Weights of a small audio frame classifier: depths [3, 3, 3, 3], held-out accuracy 100%.
Rows from block 2, named by matrix and row number. Rows with one number belong to one channel. Each number is 128 + 32 x the weight over its row's rms, rounded and kept within 0 to 255. All counts start at 0. Numbers have three digits each. After the name is the row's rms in percent of the matrix's.
# convs0: expand pointwise conv (model.blocks.2.convs.0.weight, 768x128x1, standardized in use), inputs 0-63
# convs1: depthwise width-5 conv (model.blocks.2.convs.1.weight, 768x1x5, trained with AdamW), a 5 kernel
# convs2: project pointwise conv (model.blocks.2.convs.2.weight, 128x768x1, standardized in use, transposed), outputs 0-63
convs0.597 046:077134066133093123127192112143099141121141174215135131120180092162114117175102178136116163135065165110153161131145084144125118146101130119140111157146076079120144103138141072106127125166129132
convs0.598 121:109140155107123118115139110099126147160063132157110178130097147100109106120138134123074119114144213170125133180132119147154192137129125185178133187122097098102107130157116116093085098129119095
convs0.599 077:145180120139102114138092171096037044163119111084118120098112162137099182153078132135082121103152095134157112145160142122134123172132087125143145119188166156183143134094093150111116040160159113
convs0.600 056:131168148128115150146111120122067126131163160189116180151194134061123117136144149201125097129134119113113202125078115129104172123154091149092161082159124116196204123090094089098105099155108078
convs0.601 085:128157143138125108080104168126077080138183157135129116180116120120104122110115117114098147137099138162124118122113132120102131188130073094116125119193102130113149139054171143154112116147112085
convs0.602 054:081126132128102163116097130093147125158094157139134135167126121106158078139122124142137174176122169144180081202105153103119139068132106183152135136134056173116109125104068149178132140178134085
convs0.603 106:096186135119182138091140099113081132078121142117159171167179191120132208039109138158106111138132139114139143175076176138111064180122159126073139086167090150092192149121165115155088065096139119
convs0.604 038:090171090096125198120118109076158151129103181177146100111174135172178135128162122170127096099107162133110108134137081100125178167080162092117068174125113141135178104102055131135149134148149104
convs0.605 083:121186104097115101061127126112152124133129113091089152112166146116193133105088157140140077070109179114136155160136189075154163193105101113114135209158131100147158127118116109103081143101058128
convs0.606 038:136125140108081161103144102141119148106106159136115096121141169143175143111131150135059150137075148159118167106178112107107157188142063102144077173146101162154112127163072130139140134102105068
convs0.607 082:131111100146083181095144098121179144122098147143119183150164161159184120161116075215101150100115160079105181049128134211198098121094135092198090113118082118159134113128104145149092144170139132
convs0.608 037:124194111123119198117119128103121167090080137174169117148139144136144161134117128143126110154096144111101109139115124074162175108077081084128129199099143106166194101135027160136135079165132094
convs0.609 039:121151113084160175116090135092144184123068197194142138112154109131150167102178129135109143113091129119133111145108075136141137144101099135140121161149144097142187085128106135102144037172132164
convs0.610 087:148143132069079183128090169124088107084116110160189182083134126132181088135077094180143132098170117149065136087131104140122129167129081100178141126182105063157145168127124142112165114110089103
convs0.611 110:134102079149136156093095118093172131181083133192136139131163132136129195120180153125147123140072148148104118092146161090089117161079116095135197145181123107108164099121114140109146173111172148
convs0.612 035:140171137082125204151120128107120183063098171144136095147149174143124154146144102151116113089096150122087108124124109108101188175117111087123071178141138114143181096115101168129130049151100117
convs0.613 057:145121128088134147127155129177121132095095110146122091095195095145146117138095190159103147137128100114120153157137154139086159219211076118135107175075141103188128146089072154116160057149133093
convs0.614 053:124151157166126132102094148158160125112171163169168112170151085086146093043171100104136098172064165117114120157106098103128134148168134159091135128119080105133197119093124104151096109102081113
convs0.615 044:144128135088100179117135127130120132061104159170141124131167144150134129107127124154143135156104139137122140105101071109105148108157097103141136162114050124114211105129103182145145102129102129
convs0.616 056:091105030139151114075093152127112151132122078119144097140126143178103112143154143150164107139164174103110161140043103141096141146063099140124177092151136114190102117127121130090149130152077100
convs0.617 044:147191092104158177153108179094056115142163125117125112160165140115100168135103139169140092110107190101114123173130106127092130163155081138099081122133076160123171073116132147123125089095143110
convs0.618 167:118134166111185171120096105152141103133102125118088117130111136106127139125122115130129129097098133187151198108112108156116143183129167145150168135119117130099158105107118111090148099159083086
convs0.619 053:102150128117125109174170126099130127129128169192153104073186079132115195114167146157058138155141158118161150074154051123110130128103071208129099126123107169117194103126144097152167039147080143
convs0.620 041:136188133078166141099105112138067194107070160146139106142147124130204159149166142163111093101111143168136100131132115102137157186057082122141110193144145098170141108087085144141133075129121104
convs0.621 044:136179153096145148154137141136134079085164116144131120121156151129096156110151116172187162152062118138081122121154103109156132112125100071140131167093121141126158122086107156170182083148131125
convs0.622 035:130161123119129194147121121115149159062079192156148124136125162162137173104135138131120095132070158122101098131102118094119164118099115100123089169106146108155187080120075194129150058160096098
convs0.623 112:148123073110124149125095107114067108114151108101176111169173122092076074139206150120116066119103181103065185154124153163099130119150130148110114151135107113089141147069140094108097178144139178
convs0.624 042:098138189110181130090165144094113133084084134131155105152148150158151138147164111193123120129122189152097123088128066088158142123179092075087143200121119072187173063165068174127109103140095141
convs0.625 040:167143166109157162117094094069109146104096152233152098107160145104152163122179131178109125135108112124094133109147094088108161154152093104101125142115126124161212104118083102131150027159113124
convs0.626 059:126142131120123162111121156139087155103129149167160138096094176114190113082172144129141153142135150174141096149140100154131113169151091136128060103167088071158102161129080158156096162099030081
convs0.627 039:133133123132121147087093127092111181121111173200121123129169151140188163157157174157087084137104131124122118109155125129105169162095088098151102173119149141174208111141091117137148055115115099
convs0.628 049:163135122120155167170124151144069153110168124156099141120149105098100160140129160163101197115107125148142155067073152103058180144063064124101172147099088145184153140071093130126099163138123112
convs0.629 040:159134131114109166077101178099131166056127140165149112148176171140142131110129138123123144154105155124117131080113079144134150149112105122135091117132122135162236144090083120172112084165120101
convs0.630 041:117151108127162191149079124082100150089101162130135169144150100126097172092168121120149117113045126118100075086135131112130128135157146162109124171149130078137177159109132160113163082133154143
convs0.631 174:180058129105103086103128162183115122137076099124166154065115139134110109124171138180144129182120175136134098085064130168099088150148130137137094119122124132122085171136138142053067185159096108
convs0.632 038:105157133137101183085134130068168147115134184179125113125166129129134155132098136153078127092083101165097113177092140132071175154138114080111060138135131116117099135105068175117140082150123092
convs0.633 118:130101117079093161056127146144098097096176088052088161125173163138114164155121103197125138112174141138147119102163086120111122125114064139081122108168103165156103147133131084128082151112065213
convs0.634 141:106125103147152152171130095193122084122088067152115095154109127094165062102134127134135144104167142138154153094167095136147141140207134138120098135072128094137139142124099099122109140164093053
convs0.635 040:158164094122167149193083105109104122144078129153116113110168098115134114136173186115144167148083154153117139156098104085078145149112079120115124181094066155163157156131106126151117102125090142
convs0.636 038:162145158119136185112097134086128171084098152204155128115138133141132182124160128178100127151101112098119110101135116101104185175120104100140108152123120113207205085122079158131135060142125131
convs0.637 175:134139108103143112088033122091189095113127216087169063184174160163076101085130164128086071158146120085090086149116115166161083172074112160146144141136136151095176121037110118124117145175129144
convs0.638 099:136111061119134166103159121149120159141146136136091199178142138100100103155160193178128076125112118129205173135167120155135143136189112115113095122138154093156133212087115137117177102182126113
convs0.639 044:166176164092149114081099132127109202093129150137116136137154135112163145106155133171076117117079139182104141054086151080101181148137130151128070141158168179154136086088088139138171098107147088
convs0.640 039:133144129116131155101104098122136160060086132120113130142174136112138168110144126136109138148104094112139143061140149124112172155099093152155097183143121086158205120147087076148116098166098123
convs0.641 106:094146084098184106172117124217097090071144150068194128160103141049139173143159126165140129135116124116133168118084103100083161160105079146102109087125118153132176197068164126051109155167123134
convs0.642 047:156136084116181140092084125097094148131106144189137129133223146127180162151114109206104063095176170174114106134060110143089162094100080121136107130200099118165162117146112093113183101165131101
convs0.643 039:155129189110151128097122087096153139110075133166125061156175153116134126139117129181100164140088151157156141118128117110065144148126092098125110169120164174129141090142053128151116119163070157
convs0.644 042:126200126114096151097059136095135125097143179123155080123150119149129138143169098159132138107122179139062107123106114095124156199123126155114052151125111112161152168077114174091105096112095139
convs0.645 123:120101133154108149191192116123087088170105107170116149188094111108116114142145128148126138163058165132143152086101203121126159145177152160138130137099105131138097136111080060104112179130179127
convs0.646 054:144157084097134139168127129141115167105113192131161095111171167085122177065132129166142066112109151139142148128062133151118196050099095126098136085140132121131195160125071112141118075181120102
convs0.647 048:177143115096118167050045145156113104138100110128125128112170109147119110126150101180116120072065156155129134142082094117086151166122141113084093172177172126146161161125109136121158101145119148
convs0.648 051:124110147138147105047060124130088126128140146117093098173199187125170131149158120136083144080114185121116104145143125099081125222082132122116085131160143136097114150176126103086079109111128066
convs0.649 034:126146153105123203151087120099127177066084191175145110137138165126157158127136123121111095127109170130111103134130111081122172129111101075128108179093124123147210118125061156126144062157099093
convs0.650 057:107112127138145108114164130070176136089099143151164095129134069165145135187153105157115084125110188149103126117119092118137099145183139114058155207147135086135157085166073161150148128104105148
convs0.651 047:164173092108120120129111128132114119093201115128140104112187119076164159119169103180142117133143201162075146133090151113098175174156119151084118058129099126136202157095121144093125096160131076
convs0.652 041:164136117099151199114114138099138108126081110143172106137186179162180148113146120173119081121128102146157085131123111126126181140089094125081128184101105116148217083114092093217134073123151091
convs0.653 046:162175114078149172159142144125063148108137125107133112130168136100175141112159142123085071109138128120135147137072101134124158159104141127062144180108126114143183146141067169252105108181133097
convs0.654 058:067168107069109127126125135092064110101169115144131144126112122137140155199132133138131115110156134079047129126156126094094146192115108131139100171179147103178095177143106151136169155143098152
convs0.655 051:073116101111203128124117110099125128115122156151127162124184152137095151154154161144153115121100177086179141102135135142089101144097117121134074153179123147158129151097109088147124089223148087
convs0.656 043:122134041141116185179157089109107133127111124143144089115144114100112137112175118133103159135141078134138099077092102144109208182146143162082099188129055145099171104102088114152127099170157139
convs0.657 044:156159184111172124106166123102117112113097179136102139145126147126103151175141136171078140089103129154103140123170093103128168139080150055098107146161126150129145078122071100155125133107111170
convs0.658 039:129168099114141159173084118130096124094111106120161116155177126168150135154136161143113115148067138192097119140143091099130124170107081090139112171121055134170116176122091156144132159129146137
convs0.659 095:111158162095112134128075115160093140169132120163162150114152126095148139110130111126135090133136176177079152181129100172075101155151108089104112111206057148151186117079132113132093052151119045
convs0.660 060:101144133185077119125111113183139156141174147118121119124139101140097133152139164146095202138041155175141195106101095152120136098095128082170127108196103106120173136110108129108108169071116162
convs0.661 135:119139133112091163163151138151117123134110137157162147150145087159117086123115144169126074075145112168120034123105192145101173156088210179073141155090140124209132073117129156137163104124125087
convs0.662 038:140153123100119190149135137109151101063093099133140124134154132152113174104157155135109175107095130080140097123096085085064149172116132176111105161152051161160191099112091139153109120134121104
convs0.663 039:110171136127118167150159098091122125103127164150138124162136138110170182136116166126108148146109139128132107135146089103099129140156094138165098175116063093164192131175090131135111113154113093
convs0.664 091:117156181113147115117087074071093042149102124112065172073168100096146179176097126110082160120188128168187082128107108109139175131106107165077154130138177151129084145130128099117120057156132147
convs0.665 044:163154117084083154088163098103107145090150155167115077139133134092156156119145147117118108110084123132080145096077095120049119148118130114063134196148120089124132146113108147153090096164065132
convs0.666 201:088105108094141119069121146159117131092059210141149072108122115151122135127144104103119114147169133144126133163136091184106134114141255151138066167147115113146160137176129149064143109194100135
convs0.667 037:138168125135125157181104097097135136127072145138153087149157132123112156101135150144105143143076122131149090147137118078100205153093114094113064209105127141106153102119073098137126092148126138
convs0.668 041:138156112096204153121113145140116158090061143143145092121151123169147165155145123127118120123095115123129107116119113170141206098036090107144105172176137120181152106121068114140167079166087104
convs0.669 100:172129121099130123120087076157115182137133112179154077129041089101163132117077076092104124141145094154151152131176113151168157081142117139122134110156180145117204083088051126162120110073125137
convs0.670 037:154150142110125199120125152104141171089100158174148135147175155137152162142128135179109109128110144087118117123118145092108189123119084113138083145107149100177190087120064157162168082155122099
convs0.671 042:092137110104156157128123120121131129079098166174135108156154140157122143152187158086121148167072103138129161087129075133110106178131095152130103190112092170121185104120149136175147094152109125
convs0.672 112:132119084088139114119073120159092073075138118094056143092152138108115063097092114158154080087156111152199067138073152138117155122138176149102092127130144082139112149145172162140178181120129105
convs0.673 033:162114116161129130118189126155142106099157119105138118115142134086154168085086148098164133154102136114145130154135206103105134090075124093091088094121141132166124187126157141119077086173091094
convs0.674 029:160115167093127158211120148141179142103101134115109111084147173101147106146107165104141125125137110095112161159126145033174091126147134128109091119112146144146086148098174171108077108074120118
convs0.675 030:120068211089153123178140096085209113099145148128132067147114150128120131135162142091166148117152138096098171158143112077193070119151123103128107170159154141136109108123179167156144041077103115
convs0.676 027:154058162128155140206172096135169109099123139123088116142170180113127109149103125077144139132120121090123142145131158088168093099109144081131152110119148124162114135114199167136090075099111113
convs0.677 045:111132125081137132164155158080164131150033190119167154138131109110098143120136099096136131177115114064162181135148129113105150103080130130157171102087151134156141156179125134127121123059044163
convs0.678 028:110121166150159136186177110116175090099128133119104131146161191127075139119106140077138167121116116098131145139141172046189114094084159089159088140121133163141116095102180166140103118098142075
convs0.679 028:151050133139143164191170087142164135098128150110080108161182135113145114129124112103128160156101117077110136122139170113178115097125135110150159105116141110138117114127203151105075084144101106
convs0.680 032:181128178120120136172160084140173133112121127072099175144139127119114091125100112109157145136139139097106123183139176056189132118101149092158144135120113117157082106135165154158126106124120097
convs0.681 057:155145087094154186151106112135165093140103135119088126081087155166102088123070112089123145104097084101091114158135150084154095139122180056076078170178158113122166108157187173132088103126137147
convs0.682 044:202109114121184109137107083108179083138079117158184146057164116070125061157109126107199153159156112114142134143153167102127079096108131083138127145094061133179168120127156173072138053115081112
convs0.683 150:048088142137205110155134171099147111129139085170144180137174097170151094153095146118183113140122134132172149119111144132110108132153144152115152193069115116103072052124180097091119143131065126
convs0.684 030:122112178112151145195171110171172116111098150088070092142166181085109114126123125075132153106133115075149150167201156069172121123084118091136116128121133132141114122117201186151111071131152107
convs1.597 032:145152080154164
convs1.598 108:140162185139109
convs1.599 114:073140145168135
convs1.600 101:172139117101081
convs1.601 111:184125129110087
convs1.602 059:151095179125098
convs1.603 144:181151117091111
convs1.604 044:064144124137103
convs1.605 082:102106157133183
convs1.606 024:098136189148135
convs1.607 101:089161167136097
convs1.608 049:134085148164090
convs1.609 064:173077109123140
convs1.610 118:149177132104087
convs1.611 063:147093119104075
convs1.612 050:109074094152140
convs1.613 047:176118145142081
convs1.614 099:121072112168140
convs1.615 071:129154163104076
convs1.616 068:159151123106072
convs1.617 073:070123135139168
convs1.618 103:141172168165129
convs1.619 069:163116114187125
convs1.620 064:163071110110126
convs1.621 027:140118075161096
convs1.622 050:090096130155084
convs1.623 170:082104146174133
convs1.624 088:150093146086164
convs1.625 063:149088103163093
convs1.626 123:110186141100107
convs1.627 055:179100126086127
convs1.628 094:173110109089158
convs1.629 083:186124130091108
convs1.630 063:105132074148093
convs1.631 202:071120159157127
convs1.632 055:080172101118132
convs1.633 113:110100135167178
convs1.634 149:178157120089114
convs1.635 060:121164073120154
convs1.636 053:135123059144133
convs1.637 200:159162122091087
convs1.638 051:191132143133099
convs1.639 065:162124109069135
convs1.640 038:094148088169143
convs1.641 145:093088136158164
convs1.642 072:154163110074126
convs1.643 064:149073164139143
convs1.644 068:114078122112174
convs1.645 113:151163171129089
convs1.646 087:163162117094089
convs1.647 061:136087088171133
convs1.648 076:085115121130183
convs1.649 045:108119110155068
convs1.650 082:116118114083179
convs1.651 076:082097123145169
convs1.652 049:180117095107100
convs1.653 076:147170112100083
convs1.654 103:085084141141159
convs1.655 090:102150155102078
convs1.656 058:156091103176121
convs1.657 058:194104122120122
convs1.658 054:155149085165102
convs1.659 131:169158119104085
convs1.660 047:096178144154154
convs1.661 089:107116091085091
convs1.662 038:125159098138184
convs1.663 027:176129151156089
convs1.664 122:076142163159129
convs1.665 045:178108120087150
convs1.666 122:094094093088127
convs1.667 042:122072115169132
convs1.668 060:130120167105073
convs1.669 118:187134114097106
convs1.670 045:132152064108136
convs1.671 063:161139146070115
convs1.672 049:177158116164147
convs1.673 065:116072130165149
convs1.674 032:069125133166113
convs1.675 066:136152134062132
convs1.676 032:122134059141138
convs1.677 083:076138123173145
convs1.678 033:143081155095099
convs1.679 050:138062123152128
convs1.680 043:121139151082080
convs1.681 067:173093094123102
convs1.682 058:155174155092110
convs1.683 184:140188156135106
convs1.684 036:110095165109084
convs2.597 045:183162190060141160146098136118144129149112095121128063108136222096139155082147112137125089143150105170119142112094131064091147119168090062081140147083118142133123116132090159134184113130102128
convs2.598 114:161164131055160141127116118130150086058113129166133064106120165172119183155107148211147119170103139119147126076118106153136114091110172133115100090194139144116156115113096142193137169178141168
convs2.599 096:130161129099156165155134141089131090155114100162130214100144068094099073106118105048128149085131143156135132130078134154129143169147064141118200127217166208087127142134097115165092147169136158
convs2.600 059:122117093107145125124167116165145144167182130156097182127158118109186057115134132117028094147122125128119159127079117180157106102120182117087090131242080119211124102136175144110073148095100139
convs2.601 087:138201145103129166090152118127184139187099102205132156130189063138128146101164130102103035088108179169122120143112127081149168107154146143071119143157144142112173138059142095092178162170151114
convs2.602 047:165183128091154094138108119120146100118184056102162112123153136151101198131109122081164110112153134112117122127140136107103143139166069232087114123214171126126122098170120129115069140115146126
convs2.603 117:148109155143126092128044115154130174170199131124154164107114118137080080101128130085119117147156156157127151224106109156148122069088097163094150126052154209157138123118105133084113031124091151
convs2.604 034:056188103183117148086096137127208166177218100108108108182176113166160156127109144125070125103137178161144113125071143177132129161092163137120112129156138126106104130135076119163071179071125134
convs2.605 097:096104213194162186160140112106128067143203083159128107150145074139083150154127132144062109117119111206156127087167098121165111072165073113099122106127105119133131149177106120176115100136126110
convs2.606 029:085156108162120108136144148116145117158157055160142135158132109162061150115131105133166111116158163119152148148060131149156123077163186151085179123134129085087099138147145154115088128158157131
convs2.607 097:161175123155111117141192121124124137136203101121136121188156118113114177150123111119138219163162096074139155146131114135159121154144094093157101142156087091120083096122117120184136133088136157
convs2.608 025:110125123104132129112113138131133132145203090111128093178140119110112215118111125099022130167140137205125126131083117179073114123158112100090148135214073119083112127140141157147134112099110128
convs2.609 044:081124089121142144099054129137139175166155104103110161175132041119161106128134120112048150158146120176130115130062111194072105128117109228159107126255143151044113113147139137111152140112111184
convs2.610 089:093134158144107095082128120098142132143139107073167149160173134129174134100113101125069183091095101128166158123104105115161117122109054110106132175210147118141150092127136184179147153063197163
convs2.611 141:082079118131099098139149142138161158164080128102108163087172102173105150136082123116143153158123163128132118125089101157201101147102246047075122130087119149104151144163111143106187145089138134
convs2.612 035:132152177118128144134040132127130164131194095066077117186141167094150157132107120115033131117132124190121103128110146161036133169140119133139113135209162136112127152129115124161113118081078173
convs2.613 066:131181121214127137118121131130127150135155098169175143137144166125089172134142121172115189097117153117115116161085128146155120125122216230128183134255091119139137129153168110139140134115129116
convs2.614 053:075147191110102175161120098133117129135188119039110161154083078110115104124113152123151155191133116132126120091118130150078104159160015127161134144158103138134128123150133188142116121120109179
convs2.615 038:159098098121115118049132141169160130155156108125101121115147099111056164086078108083107195156125138158118146096083106142114126087185097137112177138099130104114128124167119136162128108084140116
convs2.616 068:103072059209130104118120141150173143160127115133071117102098116160174028152096125116054157192138133105126139105070129138147138108139142119087197127151068144149099138143124165140181110133089137
convs2.617 039:070132121161120158142139128112095134143242043091099152173110169133148156096087117121085137117109109075152123169157106126081071153158128119152157133180088189149109167151104107168138168118126157
convs2.618 169:154122140138147123102141125144122158085174177137161170109123115159160116115119143107168179077183111077070113121167082108111138071159118088100122091131104160095156127164151084138213151155148152
convs2.619 054:157121125158141186124101132146143140129101152119145156102093245104156086113109126097105189210132137120098149120144134149133110128167152038197174149166166047126110137124121174110129177137115159
convs2.620 053:109139122110131148120065138164094150169143144085124101174101105075255166159131118106010116175106098170115128148094133160085126153121084149125136130208124130130125128142128106194167141086116156
convs2.621 040:094118121093110113094093126141098158149139120106114138147109112164137139097100119154000182093194131066144122100075127096066122130106111207180090134227098113137125139146108096075102123074128124
convs2.622 029:119154126096125138103093135124149127141200109113128077191175161115135202108101129077105137157124140201133109124070146202053103126170091129139145157151145137143116132162102153179092115065108140
convs2.623 116:121094157136080172128175101119109146142174095112226101148089157127111091129129122124100125156144135148163122065165123118094105144161172052150119130203129129059112118114112131183169085187150144
convs2.624 034:101139180094129151083079140122146198202103150117149129183127127127171177123108126093104096155139115102070158121058169131134187126157152117090181119150185108144125070186140124161164132074069171
convs2.625 027:128105088138152115126142154146172123165200122130131064190156136108163149126137122113021098104088120129093129136060111166071123126164098095068174156153111113142110131170126123206131103118082130
convs2.626 076:110130107157159096119122135103162163132156109213135178084114160156086219099078111137104145119124157123135143157158130093096110188173173138106090158190085089142141127116101201144154132107160114
convs2.627 036:099117111139152140056078138185108141168208101133132127156160104110215133133103126063003134142113081129127115122073126204093126152181120142123123144233122119094128118164124110187147151088110137
convs2.628 056:136136093162115132093154140157159165154150112157151152129138120165132165164118122146128127139138123115125129095032143149129125098213160157150110164255051100103138122116140124061173092126142144
convs2.629 039:089165135104168150139079145174103178190148129140112146114153099123172126077118113080094124158120114144149146120103094125160141111177105192135140144184057120085097112098153125086163086108082130
convs2.630 044:086146106202153147170100144100146131137187126129135156191087097125023213112117120060165174202124108122126121108095113187084087099166127112150126150170128098080113141117131142152131143079138149
convs2.631 146:142151147092088117081167138224126098082142163143156175124154120118128130108093109126057076123103142099190113070142178143149153097135150170189076123105135121078108116150088128149133060165154168
convs2.632 037:080132111156128158097113129143162144162217103114082154172156116125160196125065124131053152158147132153110124144104126179078138112167132122163094139242147125106085154146135163166127163107099126
convs2.633 144:130082094093128175067081129121134083128142093122121136121141083109127158094157146174088125133081107112174150106153118120180166133107135174124153120092165075156107122155146120103128148118086136
convs2.634 128:177079181161123142102174135053145090177157124108133146134128109117108152127113135113151207158156109058188137125120130148145115123188159098151196136066156107053135143162197128125132111145134065
convs2.635 034:087118186112114134100143143139141171126126104123153129139135145126127212122080117081094141095157133128142133107157119141129132113220100056078129137223158110108099096122121117101157124121106143
convs2.636 026:104160186143139127094081128157164147162215110100113118203128140114141174121086119045081140170112116198108117116051132152083113142186101137102138137189154140101119131137111115184141089083126185
convs2.637 198:167166076143157104116064111209098127127112174136124192077123159106026135131129112128105071134137149106139101129193144134145136117220179133154126120084119120146159124087117091100176156194121100
convs2.638 097:113143120141122116198059085133121102109088112095192192149161128145107137128108117218147211054133114051155134156157102072153114125085129205088098127110104137167110131157104142143171100116110120
convs2.639 048:139167124107132138105086134149157157148194138127149097152138129081158137136127116125050121169104093164112133078062122132086112146154152173116071141207108153127122095131102107133185153070147140
convs2.640 028:117081167143134113135126124115119138172185095127186095117117120103102172085090111093107085161155144122139125151140104165053104135216087075095178136057127090144090112143141158114121073098132129
convs2.641 100:117115149091082157142127078122109140162100166123145117111161087139077106119119114069116030129144150123169105167126117144115106108169167154138123117166167140173094128100165102071161092152157129
convs2.642 047:106098091127138134132133125147140173159193093132137156153159082137164139120096121117000075176159121130115121122051136165098139130188113164146126124223100140130122134155115118125158131133119137
convs2.643 025:047145085171147151179099150128152138168078091139186138137129158126167141119103111121087125124180141121126126097118130145139091143152148126128189135138125078109095094150191134199093151152123143
convs2.644 046:127185186176103150155101137117180144155229118094110152157118139091134150136110136160121163115136132147127111132050128108061130162163122155164122136215103141190117149163111139090133145099109176
convs2.645 124:183136119138147187095114116167140110081097100125129103164154097164150075167179168158166093125162140074094078146178084131153156088124064141112083108160132134200152109110108166169128100135094128
convs2.646 051:174087067100135146111100128164155137117125122193126192107093116096181146074143114128085139173124127084111156127074140089150147128108051179098119113203117115138132127140078133112159148133083164
convs2.647 046:126156100183106157117083144143173135153187114131124182151199129118150169150099116112053143122136164089107129116094121115095102145138163171160131143201153144092105160111147126096186129080113155
convs2.648 055:151083077186122109146146107100172122137127071101174174138128093108085173122090125141170073130129175142124114126121132193177079078179119115138141108142099100132141118187149116117122104113066150
convs2.649 028:092113152060121134090076131132146115142205109088104079197126149112123165106117126066032177163130133163124121155086140195075120116163070080087136148143143121074124136161076145177090108081092125
convs2.650 059:120127139092118180104150114116176176183151112115130169133136102177083190135101131130132115128141133111118132103091133136175146117174088084087148125095166111174092103188144133124122137064102091
convs2.651 040:148158159122089143149109095085113110150159068075094111120087100146061193111075128149106109143131133158127118125094147119078069143168119166117154127176114137152095162154104156159145112140139156
convs2.652 035:096069133090131151087084156166141135177162079115139109156109120134173125147110108055037114208114104131119159127137115158105147139150082114060141131113097116076160127168114102253133127116125147
convs2.653 051:156135083071126128127150152156140122148161115132109075129143124126187160094148105148062135144129109066126164104093126104149110129166155140030145134008105107084112120166110124206091131130111125
convs2.654 055:161154147170158125150075153160177187201194102130092127120116118104093161108139135108100101115139154125139112120087136146131146169206167162190161138141140102092095161129168119088106080135096110
convs2.655 065:107103164136183119155127128142161124149227125174107103089169122115005145093141127141071099153121148117149133116097126134089134144159051084107126128234091092124131147122125146146124124113141122
convs2.656 040:120145143058143099100103137145180167144102114152089151138173113111100182097121118136097085120139129164125138119078134126119092121153104148167115138163137112157108116127142155088132129106098138
convs2.657 037:140194122055107147109077116184141138160177102150146079138135167135168167128116121118085134209143105108139128111070122128112089103186104250112089135139116109104115144129120133139135113157109118
convs2.658 033:102165139106123131110150115139146177134145067142107129149104131130083150099118126124043225089162105116143117110100117091182143109214175139073104117117205093063123118111119141145116119121113112
convs2.659 105:162098154152185120100085106141098131169176145130133146082172126175117197104153125144074160096126126129174142199133123141127131088077118135149153150083171129163137073145124110101090107100144126
convs2.660 058:206086160113150157172211136109133121121118130161228079145136185096162188112192122119092057148155127097104156123167130093123169114175063170108117143092133138144114116159146163152125140151146125
convs2.661 173:142131140063143110123129120125106122147132087108147165145068135183129181157113136154104174088139084116124155165113128168158098142150111139122156108226080112144113157122113078181118114161099115
convs2.662 041:068136165093141120110129132133095162167135123176200117149125134131165106123122107139109108181150133186125143118152118143131112102214118079099116139081121085109128145137132134076120089150125146
convs2.663 033:175074102129135101132086126137150139163149064156171120109131082130130043107096101109037056186111128147127140136103128173138110139108114109061172134124175098091110124084126125135120104095112107
convs2.664 100:099201055110135125135140145104129130136113090151154172099053182110130098080142124065103154082145145111178108113048112093141176157064130176155211133145095172117133159149113120096075095104119126
convs2.665 038:103175089061172073111124126143154117183169089132131104125118089149031123097116108096112139121150141115161137182096144108131138130194168103089086125053075103088116090147135130067115111110146121
convs2.666 200:106069084093117105166197121133157114117193115119038095162162143148099065119147124085130182163102136114116122167161164155084093140123065126043111121089124121150107122166063123112174169101095154
convs2.667 027:073126160132106145138159138128196168156146135136098140158139163128188189095082116106034115094142138121129123102102132169076135153172081140097158138189164107130094124142125138178103132126140135
convs2.668 035:128129110124150126111127132156099145153154095098170142149159120102175194140097121115018171231123129116143129114060123148152128128087077211127140132239136084128128148182108121228119152111121161
convs2.669 091:162147149054149162130115150120102159197120097099119150141132098152141099111103134079185084151137153155155150136144097147104121146186113140098140125089088148075135131072138132151114091161119109
convs2.670 026:119148136103143111082099141149168127168217111094067121165131212120115164103094117095060083095115121128092126118050137137079149140189129163109090144178153120161103122149088109221153103125067145
convs2.671 036:159126075111140136089155135164140154167163086107119107099127100134106163118098120088067125178123112176133133110164078088136127094215112083079131131090132109103111134156131170128132132141120093
convs2.672 109:134124109140118115100122120101121160143082126165110119146096109108155081151107106151181120076050128129133115091123137137117131093110059124120112139082131154118132146150152141096167067140107140
convs2.673 036:168167059092136122147188122121123087150080166142059124105144078130114042119104133121143118159115139152085123097081126176131153093144019226170146135098137105185099124136126115082094137157133136
convs2.674 039:120122086038123142178070132138118104124052159105085113102142126142145106112129139183133077057126112065117142103103135121100124120191157134116065113063101127120093123115110106045137126105109136
convs2.675 032:129134148070138154154120121123074099165108145068159128118116097100017128143117125133194102141166144171151161081112105197079129172123079167100133135130126112106132097154099164082110106157110115
convs2.676 024:114157101079133096158164118141111098127059156097061126153107166085060123133152127192199090079123128145132137080108148164062117145123087176125096134027136092154127123156093112080110132157129155
convs2.677 046:120156110134119141188220129097190132132099114185116136096190148123168104133140125137168116146153167087143154128168152135173121128242185115142152125089137080123119113081149142068095088118133139
convs2.678 031:117197111143128108124167128147128134131133145098080175158159115125036245121138132201173158086112164101126124097108140136086091134136204217170091137150127130158128109157089121069132129147143128
convs2.679 028:133187079141141117141171126129123157111084172108053179170105106071123123128114123190179157117120121131098128083120155209070107122125132200175134141131154103160119118128122103076107164211103176
convs2.680 040:152140089129127128154183120143142133135107122071103207162112137118045103145119132201228146097148153119114132140147129145093098134090132184167136139198138115186087093140105123151145118187106148
convs2.681 070:120137107167130151164158130130157152157102147095191169118108199125053193150130134183237137149133198114121142131137113101163116125136154082112147117152149103103114110112119110092068143121115152
convs2.682 052:109164152142168147119179134131115157112094131110074099169179181098249172094110129107090116106130128129157161146168123168172155127152217221166117125209191089102112129190140114186099147108156142
convs2.683 149:146126109148155144118097106128147117070163122095147115111099126177115125171144211112088130085096160083100103179117060147155164123123165113114133092100120128104093084103127175125097167078068114
convs2.684 033:121170137092145107149132123151097107121113146072063131170106145123080174109156132163252152073118149130146130122160152180060095157106121193175073125121127081158112114122132126104104135192137136